config.yaml
gain_aug_db: 10
input: "log_mel"
bias: "none"
adamw_lr_other_params: 0.0014
Rows from block 2 of a small CTC audio transcriber, named by matrix and row number. Rows with one number belong to one neuron. Each number is 500 + 40 x the weight over its row's rms, rounded and kept within 0 to 999. All counts start at 0. Numbers have three digits each. After the name is the row's rms in percent of the matrix's.
After each neuron's rows are labels from the 100 clips, of 14848, where the neuron reaches its highest value: "loudest" is the band of the loudest frequency at the time of the peak; "top examples" is what is common among them. Only what is clearly more common there than usual is listed. The data: short read English sentences (LibriTTS-R).
# fc1: MLP up (model.blocks.2.mlp.fc1.weight, 640x160), inputs 0-159
# fc2: MLP down (model.blocks.2.mlp.fc2.weight, 160x640, transposed), outputs 0-159

fc1.439 146:532534435523503580501537504488501493543544466533537528518436506555508446488507512438557501514498459525501505460589494481528495491515465447492533508443475495483502531498513537434541562475493500376447493608524576514470487523522485463531495508485471436458481521530481504532562559441506541492555439454432425459594483539508513407500445446499483514525477541515431478546500566430456489552503502547518481472465468558476449465412501573485467491469548487540496534525493494576516451506510525
fc2.439 141:520543494523515538474597486470413473511529500430554571473467513427576480477484496493545527476451508497411511487453420486587458469510502538533510545477543578462493453481549536493481452545446470474517532512510568579515530483500510434448470479504490482518528536510472487507541565552554479553500554416476552486527533465538423428521493519472460519472479548453511578475492517496501552502534463554547501542514522518432436521514478517536466409516496534420536478448475523469523515447458490
loudest: 1000 to 2000 Hz
top examples: voice: male

fc1.171 072:465535457508482472437538488541527522527481446539495488469519534491495517484479521493543488462552524564423532488473465507519491519512463551525518439481541440522482483482517540489520470540474455549490504455548559446530510484472531517422469503478502458513530503551478479438419448470567501491575490581545490446489524504471498544518484491492538571478489467503494489504528465555535539504416486511501599541561497456520501549508527555335439508383511521503497438570511431558509415498521489
fc2.171 079:560536526504483518417496524475458472500486507506521518506588501418531501463548482415472466485520507501537423501480481467480480564457544604455498524512414539539510502474501476488512505412550478504527517546446478540491491514544528541521530555501491485460494480490498523464546512512429475452481518500371435497536534453499479457462539532545541470559539473484456485481518505499498531529517539449528487499456486543492506499538513457591578505643452496469510525437450500485511490564536395
loudest: 500 to 1000 Hz
top examples: voice: male

fc1.563 090:476470467510510561429480517489491564489469488440450463532457543532475577555515464488526452497495472535539420516455504548560461538337483573535580552439536564531524469585468472562528509507557477479501540457503522483516452524446472470458530530488516451533488508494531451537472450458547497512493560518519502506530413515546538450527430569505503512540490474504528506497538517524470441577498458466568477493432485513478492414518535530572508438499529484535470462512492491506473480489469486
fc2.563 090:414571485523475391510500573481506440483496467475522444489491553547544525589487528541486536438564521453466575483508542408491539528606508458522432511518535514549486492440539555457466528451433541555489554466476501459485547526507486555518502504468436568459509478513508519560501515538440509549457489457440486506531487522463476524519513477454457476494504493520490455560507524519528564537502552491451490497546460535484479522466441460463460551400459442570493512524457467516498547462511511
loudest: 250 to 500 Hz
top examples: voice: male

fc1.23 108:521474464451490567522476497527493582508416559508438447511498424493498521480553482513524519450534520525552541528490493523527460536437501557504504500513517534617537540499430450536477512503419481520460471523459494471501527488530540465519493511546472484504480497544531515466544464495480475429530577573520423519554485458577531518538502463586476533473488480460423504499499476594542525474445462407530485505479501483547485495470524468543492419503499527523547422474381504550448502508542459
fc2.23 103:403516426508533471467458495473495527498518493481561496493578549515531492471510487517444459483468467489442525510516580488499514505471514491503490470414455550487481530459554552460500422494482530510436606549500593521473503496529458582557476513498519560559501563443528481547528513467457473511452527412508483511500439488420467463575528464511464565538474560499493547492522547500488581458533552538471531522442482422448517479491456515586467566438482509550456501500544472470513491482512486
loudest: 250 to 500 Hz
top examples: voice: male

fc1.195 106:451575487492507507527530532500469440485553562515469556514457594567507514493511557546494528499487524516529601476505525479467544523467520578458488434501476498501493507509520476530450423534498531527522531484455497499459509507446462461498537538480518511487543423539470510483482425521487458515538460564464502495444583575519542548523503441461536445569449516557505485494467477471392474517473531547525489499458540525500430402504450504507484471514433454470531505477575395436544449518475530
fc2.195 108:475466484489542522515564450455591542514423534496521450409523498435558527465498472446446458514497549507460445534449533509500485541494489444498481508420540510506521434462536529544455559485478443482502492531490545516542463492500512527593542485529519457497482571467453525490484473541459562527517490498525547526621515506470463477556513592511445455482504491481461460479519525475541541493501500494413480479556438479459511539519590534528563497420492520555445442460436549516529520469527473
loudest: 250 to 500 Hz
top examples: voice: male

fc1.222 110:475509527408511564597504461486529533497520514520535479498525480492549430537571545506551528527460501508526486432469470471490528449519558520491598439489511484438525480427494536502518535499534556546428508515506520499540479443589486447463541451481527523469433531514460530517583448494441511492510553494432504460563464490473526385515491488505443484466492467508476448533513553469508520472490507454515496440514453525543589510456497561499559534439524489427486484435485521521491468462600515
fc2.222 102:479469438540503520453592518487528436515505503487551498459423492466391494519431521487524440485560480518414468502585461471525549451517386538519478527538609543504523515481532508445533505470525499522572540504510481560501483514536542518523509527426572461444549448489503490485451458523494527547496523487536512511558448520511552492478434509465536446474535547508448584496478410481563503484522557533458439512485572479455490487510470479474427464517512498483552510542501539505468512490510459
loudest: 1000 to 2000 Hz
top examples: voice: male

fc1.574 093:514519578525507432573485486506461511465438523455521497521471458479489496482470537549456442516517454518481482499486575579468386494450554486456449504505433535529522492510458519495479520535419461462571503458514530501535536471472478406531455439471568520502492425484567498527506499553517491487589486536587453542470499501445545575480543468528570418505557542447483463492478492558507530527486513519560489510505542504493500498498454502468504530486430431468579544569519538533459463489516530
fc2.574 109:528511473507537518427452516544537499571533515533532442500489529516540445451517498525493518521543494478489468514520559419521466499499427430512538482480439488499475512548544529556469555474480522557458562540487399517443524397474555422495451423476478533516528500563485484536505491448489524434409550537447565525446428416500474466470510561484485473513516474556487474505484534497517480529504561528473550488467487497531523480472599518584444511547542517495425509510536504438486549535496511
loudest: 500 to 1000 Hz; 250 to 500 Hz
top examples: the word "but"

fc1.9 076:484470474521488501515503422478476539409434513498471522535510448453570484461473473525540541522474477556503560476441505460531462510498474509457408498549545472516554464528416589549493521490475475501493513588529536584503532549475501510527473474501549461448548493537496474518538449476566558473469479490489488407487573490477532501561494494485498524397481501519581470569533532434501582514409526513490461483506481527497474506526494491435455469468529519467481535430571528485516561526576529
fc2.9 073:540527503471564518452505589472465489552527500499504539499470518531480490533483467507443494524521557411484423516522489565461517543554422534492528450417495525503509552453593414572543477507530525460502452448546427468523506502548535495457473520484464545541464467480546479507528518505452450521452535473449476581483472559541524560466465500473528536569517486477439517381499506481502463478522527478504535531538487501526513548510494521586574492503447449558505471464467419565500458479514465
loudest: 1000 to 2000 Hz
top examples: voice: male

fc1.214 094:478560465531517468447550549493482492509481513488508505507433458454544512465506539454519457471470564503546630481489515534464472465569421398496505508448479556519521513468501494525495481513492522527527544481461502448486542510479512473516491545482504504569567518433544482533505475462486538466547472536520544563555514501521486435462514494576554528491484515518424509525516452404437513519444523443513502463499447569599521445517519520518464506489377464506507501499504495461411429467523574
fc2.214 096:486451477425502498533524454481492472486467562502555511506494518595489483497500558525508564475475462564478460479447536470552514486450528531469526425507461484461472486555519506533486509465501470517447577486544528511498508555481449475512478448535548450523422537544508601460531573547480472512451554500547406485483479527494539500525428551487482473518591450460501498435567527517520493500555490471515479492461522366506527481462477448521518500509532445523515538517526479621559504496427458
loudest: 250 to 500 Hz
top examples: voice: male

fc1.587 102:464506454504613458514518469480446541537528512506563428501564571528501470428578514562532476505514510505509515539480497496492520507503398515452548458470538498485537534526464491450578446514484520524551504494478520546515528428438510462430511467491428533549481418474499530494527455485533530456475482570599520479406479489478414462504510488468563464533572519564471485484510503508567450528484492570527492438447504529489547494469488549541506502494466453509491494484464453458443481547526424
fc2.587 107:542546555546474507454505503516472534500442486438437484433461475467502529561453474471512484558486419484520439433501465495438488535490554505490521493481509511485492476464558510452570528475546469509523471521462476556471518495483584544484571527516506505423537490548452535539496426490423477546524481458476515479512518445478528509514489518479491540474494436468501449539459481521417547471548569548547492470525553466546517560470549502419474504552607452483444509505530499601563511463589538
loudest: 500 to 1000 Hz
top examples: the word "i"

fc1.70 095:478485487487518459561541535500519465462501482468501469495544492522536506497467506586446494543482500592431556551420417501535512505530425435477575428484554513547481465527469486487462437468514568509490584419554512575557530535555500519528449485483501500493393502470407516482503500506490507491465508500487472474460519491542460463451556585476502522491485469490552460455503476566476522527492549447423576500520509451507526510439551491531479508543468445503494540558545544485438508507558534
fc2.70 098:487495537552495607446471450499430512576526564493552475448371560480489538536527421461499523488554518448550554441557482558536492479525482511553369528505450492437484471477510534503476480580518501521576424509501480461432562449438522476520547532485487496469586513498517478495481487514516506496539471506499521518494524450466541547471472463526521482528474550495449563500506446425498533531506504550523462438478496539443503497432512509477465510491563544552512476478516493439497536523503478
loudest: 250 to 500 Hz
top examples: voice: male

fc1.5 098:575515503587456520527457585537427483449602457529515482571468434416479516478511447487543445432506491544451475573500504481483545500513526568470522493466516433524500452527438546461571530459517509510531449566475524494523480504467531519466542519457447492478472442530506511557501553496430482571514488495476444481446430435524533531478486507461572484466524457489514513454531460548508479580513558559495533492518525482528482493484519438433533456449495486504460544537446583494505470534516537
fc2.5 105:501492476538475500528530443492471515626452487524500517466504519613456462552522530505532515525531537432521587545547461496475498480509494469462430525498576544491501559441438462515532487523490490526439461527534505491491535431435432531451535500478467480512456489485483517479544435409461463417551563548530500488596507516503452515456500536471449444558546497536525506505500510453481553473566482506483421458489541510473527501521480484548506511493557464554505458493553399503463546563506489
loudest: 1000 to 2000 Hz
top examples: voice: female

fc1.329 132:518552462551492499554523523625447519496593474587509505500523466441429558457494510525576498469467493500475541523526481513459526479438454532457463520531499436513469528504442583421555494494515525558573502546518537539518500476462481546399463546462386481493521414418546508471549482449457435519477544482528443576492548514548514486500469477443502554532497458568484487546509446497508465513476506504488510454502494479481496543477509511525508501527472476488467513523426533451446483494487504
fc2.329 118:507470486525408494505522465481531505587449526493475533503480485501495543506472462450494438520508500553515468421532407481550515528550439485491473449546528482431489469554487475488555509479490453547517459475533504514512533499403525504442524496518534493471530531509439520515533445506444493449492535508486554556491418486481442620518482521479459603491468536500561513530512477520575588445487468547457432424522558487510595513522526475483423503501530477524542450495530486536484548525571465
loudest: 1000 to 2000 Hz
top examples: voice: female; the word "i"

fc1.541 078:473536472597490588511470550449461507514498513530506506543504527466469562415486482427509517492474544469493544477485511490518449519533531507515550492419534431441493564589530514409549508505545501467495559470449463522510511437432510472479518458447548468548484525427504558524541443490496543476564511481506491505466542493492460501481482543543524506516543425497482488494516435507529597480472481560562475502442539452567477517475554494427499572508438446503554528435487498462525443422521509
fc2.541 076:497514471383491470501578441554455547556416452514416472478540446542507572491568461497490433618539480495483488492503588458488508501482456536510415486512473562539510493510497532502474494478485476481502446499512525487450517534515565481512499499484549463526490437547474461506516493500471503510514527485578430438552487513560506425561516473498526549477450560546498507485500468530494463475522564473501531538559520560533450552442469489451477412533515484447491504499520501613470514463522503
loudest: 500 to 1000 Hz
top examples: voice: female; the word "i"

fc1.226 100:453485488542453536563491456430552472514480484565487549571431446567469442518442496485452461450552569535472434535598472490549427546445527473525563415521505479458511435487467465551511548460481511484521544547491606476468510501492508491531508506510511495539538474553558508501527504552489542539570536500500473533483467568537497542495495499445482470516486522569442538526521572452485562437490438477514533527495565556515521481502507465482442481501539448479525483488509480386508480464486485
fc2.226 110:468404486557525457465543493514449557518545531436497498490534602436505557501524530565501483504494441446501500460419489526508536427540485468471510515479453434526477524577495535486406487533410478572505486492471415592526482493570504523450513492567498504453506482421456533478506557474452504467552449469486565490512489477505459517430505522514496552506485504431546527548436497472485524424533596499500519485511529492461522486523557485511490553521484537534496544505536492533538441560530507
loudest: 500 to 1000 Hz
top examples: voice: female

fc1.474 101:461529478483468509500546492484541535478541514471501558519463496618476493480458539538487541521504404434482512497532449533492607490454475442583457455574475468508575509523550518474570515553529544475483485537481477519488488519440506460445539524582480525413559477471490506449522454489441457467417426556497441437501458582532550520537489492480516488537487502502511498496467493567401447506554473513453500480441511478521504475447507590536550521483484516501538485501506481548435512501517523
fc2.474 095:534501528538490478475447529462459501515460477549492467429488512447567477541468382463537452511485566504478460513496518474501515449534476521501603551486522526561470527519411584570493508425494507520487571488547558476504424461507504517569558505483455454561445527487497550463496533478541554495475523426525493521488521409516477489495502510427480509446494536494472485436478525423567475494534578568451491484574531465473480463510523486505483451485509519484500536564524574520577506486480451
loudest: 250 to 500 Hz
top examples: voice: male