Rows from block 3 of a small CTC audio transcriber, named by matrix and row number. Rows with one number belong to one neuron. Each number is 50 + 12 x the weight over its row's rms, rounded and kept within 0 to 99. All counts start at 0.
After each neuron's rows are labels from the 100 clips, of 14848, where the neuron reaches its highest value: "responds to" is what is common among them; "loudest band" is the band of the loudest frequency at the time of the peak. Only what is clearly more common there than usual is listed. The data: short read English sentences (LibriTTS-R). In brackets: how many of the 100.
# fc1: MLP up (model.blocks.3.mlp.fc1.weight, 640x160), inputs 0-159
# fc2: MLP down (model.blocks.3.mlp.fc2.weight, 160x640, transposed), outputs 0-159

fc1.172:31 34 39 54 52 53 59 42 35 26 58 33 55 39 80 54 37 54 34 93 48 77 61 40 31 34 43 34 66 32 48 43 47 58 46 46 59 61 47 38 73 50 45 74 55 48 48 51 39 49 44 60 54 37 49 69 48 39 58 62 61 38 61 68 44 65 42 49 55 51 40 55 66 55 30 59 49 30 38 45 35 54 54 57 56 50 51 36 58 37 46 56 42 40 47 49 49 53 46 51 29 51 68 56 47 45 48 57 49 39 68 32 47 54 57 48 62 46 67 68 33 49 34 52 44 63 18 58 51 55 42 37 49 43 58 46 51 45 66 57 56 64 43 67 65 15 41 41 77 70 52 60 54 65 42 51 47 57 44 47
fc2.172:37 33 50 58 49 59 42 56 47 51 30 57 53 78 41 42 45 46 69 42 41 60 57 30 69 42 53 43 41 60 36 56 48 43 41 63 36 45 48 39 65 44 72 44 49 45 40 45 53 58 44 43 42 63 50 49 27 60 59 60 36 70 62 52 62 50 67 45 47 47 61 38 60 74 64 52 55 62 56 47 38 22 45 40 36 51 69 39 54 72 47 60 56 58 92 72 44 48 55 56 33 40 48 19 38 51 61 35 45 78 44 48 41 41 52 62 71 47 51 50 63 43 51 55 55 49 68 47 39 40 46 50 64 40 30 39 19 30 37 54 34 54 64 51 60 58 53 62 39 75 50 52 47 40 38 37 39 56 57 50
responds to: voice: male (84)
loudest band: 500 to 1000 Hz (40)

fc1.605:56 50 47 62 60 35 54 40 47 56 49 40 59 28 31 46 57 51 74 50 48 58 46 63 63 63 54 48 67 55 55 65 41 56 37 42 47 45 58 59 48 45 76 77 21 69 14 50 13 43 34 52 51 45 50 45 40 42 38 50 45 63 63 49 58 38 44 53 38 61 47 61 76 41 41 55 26 52 38 61 60 48 47 54 39 36 55 56 59 37 69 34 36 43 48 32 46 45 44 52 31 58 66 44 53 37 50 54 38 38 55 53 69 50 47 66 42 59 29 42 65 71 50 50 33 54 30 61 57 66 52 56 59 54 67 49 74 59 42 42 42 35 48 49 60 63 45 46 51 52 66 72 44 69 47 53 73 52 52 27
fc2.605:39 61 36 50 54 58 66 50 63 50 52 63 47 53 54 51 34 39 45 49 58 35 72 60 50 40 38 42 51 46 67 57 64 18 54 51 39 58 37 42 36 59 27 36 57 48 59 48 58 40 64 53 56 44 37 49 64 32 43 45 63 42 56 56 33 62 47 38 49 42 50 48 30 34 69 41 69 24 70 38 43 46 30 42 53 53 42 40 42 58 31 60 44 52 49 57 34 65 56 75 72 45 32 57 61 56 55 53 61 56 48 32 41 39 79 52 66 43 77 62 49 38 49 62 50 57 75 43 55 28 32 43 44 72 37 52 54 47 72 72 61 66 44 58 55 30 55 62 41 55 38 34 58 33 48 63 37 60 54 56
responds to: the word "i" (55)
loudest band: 1000 to 2000 Hz (36)

fc1.131:45 62 37 62 27 56 78 49 39 41 48 51 46 46 57 56 42 61 44 68 64 43 41 58 42 34 54 40 74 59 36 48 45 40 53 71 66 26 30 25 39 25 45 26 39 64 63 36 58 58 55 50 69 55 56 53 47 35 63 33 53 54 57 62 32 58 60 56 48 84 24 46 50 35 42 48 55 60 45 56 38 51 43 65 61 46 52 58 65 41 63 46 65 69 43 64 46 48 52 43 25 68 46 49 59 50 58 70 42 56 39 43 32 44 37 61 48 44 56 43 55 32 31 59 57 63 60 50 57 48 51 64 55 63 39 63 50 50 42 44 69 48 43 51 31 52 19 47 73 41 43 40 40 44 63 48 46 39 60 32
fc2.131:30 39 57 35 81 51 17 43 51 53 53 54 49 36 42 41 52 37 56 47 46 64 58 61 53 51 44 70 38 40 63 60 57 74 58 24 48 46 60 58 62 68 50 72 61 44 54 71 56 43 24 34 36 45 60 23 67 59 34 79 50 35 48 41 65 32 53 44 58 35 48 70 55 54 41 55 32 38 46 54 62 66 42 43 31 59 44 58 53 52 44 65 41 33 70 31 52 44 42 62 57 44 54 54 34 52 61 39 58 34 67 34 47 33 64 45 43 49 60 54 38 57 58 33 63 43 48 57 56 52 37 47 64 60 55 34 55 40 43 65 55 42 63 54 57 49 65 49 21 61 69 49 37 48 36 55 55 50 44 62
responds to: voice: male (84)
loudest band: 250 to 500 Hz (45)

fc1.490:47 58 40 27 66 44 44 68 46 35 78 32 47 29 28 52 73 56 54 48 64 67 49 44 55 47 29 49 46 30 66 58 40 91 53 66 55 40 57 62 56 52 52 57 47 39 39 64 46 17 52 53 69 60 36 45 50 50 40 64 42 65 68 46 58 45 54 54 38 42 84 45 48 33 58 50 47 45 70 49 61 36 36 50 73 39 51 51 43 45 56 28 59 29 40 49 40 49 44 48 48 54 43 31 28 32 51 52 65 45 41 31 45 56 40 48 51 40 67 49 55 41 52 55 54 47 57 49 35 52 60 53 44 47 54 55 64 58 61 58 48 61 66 58 41 55 73 40 55 50 67 70 20 49 53 57 57 50 51 34
fc2.490:35 53 41 90 50 46 57 54 57 46 49 46 58 64 53 43 39 43 59 34 49 54 54 48 32 54 61 50 79 37 31 45 46 33 50 28 51 45 53 40 44 42 36 38 70 38 46 34 54 46 51 62 40 43 46 69 46 38 64 39 50 56 65 65 68 43 53 40 48 48 31 25 66 58 39 56 80 63 51 66 41 47 29 51 48 45 46 47 66 53 37 41 38 67 63 67 71 37 60 76 57 53 52 65 52 42 44 46 34 47 38 54 29 52 64 45 54 67 32 48 58 56 51 35 46 49 57 53 75 47 59 45 47 71 57 31 53 51 68 35 70 64 45 49 55 38 67 43 29 59 47 27 63 36 38 60 56 55 42 42
responds to: the word "i" (41)
loudest band: 500 to 1000 Hz (64)

fc1.46:53 85 31 29 30 65 25 29 66 47 44 63 45 46 46 40 44 56 61 66 62 53 49 58 45 73 57 47 54 39 60 44 51 63 71 75 50 62 47 55 52 60 43 60 27 48 21 44 49 62 45 50 51 63 46 42 59 43 37 50 40 36 53 48 58 41 43 46 50 46 35 29 48 57 63 56 50 43 43 72 53 44 45 72 54 61 61 75 40 47 48 43 56 60 36 47 66 56 33 42 55 47 41 68 59 48 71 43 51 60 33 49 56 42 60 47 66 55 38 43 50 53 37 40 29 29 51 41 57 57 48 70 44 58 51 73 59 71 46 45 47 42 54 40 24 49 43 50 65 39 74 39 33 38 75 24 52 52 50 44
fc2.46:59 66 17 47 60 59 39 45 69 60 51 58 67 47 56 39 51 30 69 53 46 52 53 57 54 41 69 30 35 67 52 55 52 48 56 50 37 42 36 48 38 53 64 45 58 22 34 39 42 76 57 40 53 66 40 55 47 40 44 68 61 59 56 49 44 51 44 30 66 53 64 42 55 66 55 51 59 62 47 61 52 31 49 52 69 52 40 41 49 61 79 48 44 35 46 49 36 53 65 28 44 57 40 74 60 50 33 40 42 64 02 47 59 65 35 65 54 44 36 57 51 61 54 45 55 50 44 60 47 57 28 46 51 55 61 48 33 34 39 35 75 42 38 42 71 52 48 55 37 44 65 38 42 47 43 41 62 64 47 48
responds to: voice: male (87)
loudest band: 250 to 500 Hz (30)

fc1.540:46 45 46 53 65 49 36 58 53 42 54 61 33 61 53 35 60 59 48 46 64 49 49 50 41 29 56 73 50 52 40 41 24 72 87 53 67 44 43 54 49 58 64 44 50 58 60 42 62 42 37 27 52 53 50 49 45 27 98 59 44 40 55 48 61 56 55 38 59 69 38 44 69 41 55 57 58 62 61 43 49 30 38 38 19 54 60 68 35 67 63 41 46 31 47 44 58 44 41 52 25 48 41 63 55 49 71 66 66 60 45 69 53 66 69 40 53 62 43 45 48 57 27 54 48 47 58 50 38 40 57 56 35 42 49 60 47 46 49 40 53 57 47 29 50 28 43 36 57 48 43 46 41 29 52 32 40 48 37 57
fc2.540:37 45 59 63 49 28 51 31 49 54 46 29 49 30 58 50 51 50 49 82 47 43 40 51 74 54 43 38 46 63 59 29 65 17 46 62 45 61 48 69 55 65 36 68 41 41 42 65 56 44 59 60 50 48 60 49 71 68 38 62 46 47 67 55 40 55 43 50 42 32 33 32 28 44 47 48 59 73 21 49 52 57 47 39 44 39 23 45 72 32 66 56 56 44 64 52 41 39 40 58 49 48 58 52 42 55 51 32 38 54 48 63 45 53 44 50 55 58 75 53 46 48 57 56 60 60 41 51 29 56 60 45 63 70 44 58 52 57 39 54 33 33 42 66 46 56 40 75 52 65 59 48 60 77 46 47 32 37 64 63
responds to: voice: male (77)
loudest band: 250 to 500 Hz (40)

fc1.383:46 50 40 48 46 61 36 54 53 51 37 55 36 48 65 58 46 59 75 50 52 37 36 28 44 65 39 50 47 33 46 34 58 51 65 51 42 70 51 23 68 51 56 49 39 55 49 38 50 45 34 55 44 57 45 32 75 37 47 73 43 56 50 63 21 69 57 41 59 65 55 52 49 42 46 53 68 27 37 44 46 69 56 50 51 69 70 51 44 59 51 45 54 37 48 31 66 40 48 56 37 60 56 66 29 54 51 47 40 64 46 54 61 49 53 35 47 55 58 63 51 50 22 67 35 51 33 26 38 34 62 38 54 35 57 78 53 59 52 52 60 65 40 33 54 55 25 46 47 64 77 36 34 70 55 37 52 56 65 62
fc2.383:53 61 38 40 43 48 51 64 61 53 40 39 60 53 45 69 56 42 48 58 48 80 68 63 51 49 75 35 51 44 50 43 45 32 54 46 34 10 38 37 39 25 62 74 78 42 65 48 39 65 65 41 44 42 45 73 59 33 46 54 67 40 44 59 46 49 62 48 37 48 51 40 66 44 54 50 36 57 59 74 41 42 51 46 64 44 53 40 52 27 44 64 66 43 49 63 42 65 55 37 49 40 35 53 45 62 55 51 56 62 49 51 55 65 55 66 36 67 53 55 35 35 63 58 37 52 42 67 50 74 37 30 56 58 48 50 52 33 44 32 43 31 48 40 30 64 57 38 39 38 42 64 57 28 58 68 60 62 48 55
responds to: voice: male (82)
loudest band: 250 to 500 Hz (56)

fc1.31:38 35 39 46 45 42 47 27 54 31 52 58 55 56 47 50 38 29 49 57 42 53 36 48 51 47 31 59 37 39 70 34 46 59 56 54 62 61 56 62 55 31 47 39 47 49 65 24 50 23 45 51 61 60 63 58 81 68 28 70 48 50 50 25 48 66 37 62 73 54 41 71 41 30 65 56 41 59 33 37 58 61 51 49 74 60 50 42 22 55 43 42 24 37 45 47 62 58 58 48 53 58 63 22 49 43 59 71 49 58 50 71 56 55 61 58 50 60 56 32 59 58 48 71 46 64 43 61 65 57 55 56 43 50 57 39 47 45 49 55 32 60 52 50 25 44 48 54 59 58 70 42 42 45 49 72 31 50 47 56
fc2.31:27 44 45 40 47 52 66 62 36 32 69 42 56 73 45 52 67 42 44 64 32 58 69 40 36 69 60 52 48 45 39 66 64 44 57 78 44 49 41 38 20 33 54 58 56 70 56 40 33 46 39 55 50 40 48 62 40 29 66 39 40 46 39 72 32 52 54 45 40 29 48 43 64 45 35 61 43 65 62 48 46 45 64 48 49 53 46 59 67 38 48 37 56 45 41 42 71 30 42 60 52 50 34 67 47 75 27 44 49 56 59 53 68 54 42 37 52 51 41 53 50 50 39 59 32 47 50 23 42 46 62 41 45 51 55 55 63 62 49 79 51 64 68 54 67 55 59 27 38 58 62 44 56 47 62 45 35 52 69 71
responds to: the word "i" (66)
loudest band: 500 to 1000 Hz (32)

fc1.180:35 44 59 33 68 38 68 52 49 44 60 46 48 41 36 63 43 44 39 48 56 45 49 57 44 50 64 39 50 43 71 62 57 59 59 24 52 52 53 26 63 52 64 62 38 58 35 34 50 29 49 35 29 63 46 56 56 34 32 77 44 44 30 52 45 72 63 55 55 53 29 56 59 45 39 61 54 71 73 45 68 57 56 25 59 51 36 44 48 35 70 56 57 36 31 71 47 51 47 38 49 51 53 62 45 59 46 47 69 54 73 38 61 53 59 58 36 49 42 33 56 42 52 50 62 55 41 25 46 67 53 36 21 34 46 50 75 69 61 41 65 39 24 45 43 49 51 52 56 39 58 60 51 46 66 48 57 46 70 47
fc2.180:48 61 42 69 71 30 75 59 48 41 38 58 56 41 21 55 44 47 63 44 27 38 48 58 44 64 68 70 46 73 48 50 48 43 51 52 53 45 83 55 41 58 61 48 55 74 47 56 43 34 63 46 50 53 51 64 64 45 53 59 30 28 44 52 44 42 38 44 44 53 64 54 41 39 43 49 54 27 60 35 81 40 43 52 57 35 54 59 55 66 43 20 42 45 41 58 43 46 43 53 62 44 49 39 53 58 44 38 54 29 66 29 52 57 54 61 83 40 32 66 53 48 36 56 32 51 43 40 24 52 68 41 54 43 59 62 41 38 46 47 56 59 46 32 54 60 75 40 46 59 55 57 50 46 54 63 48 55 55 25
responds to: the word "i" (40)
loudest band: 500 to 1000 Hz (51)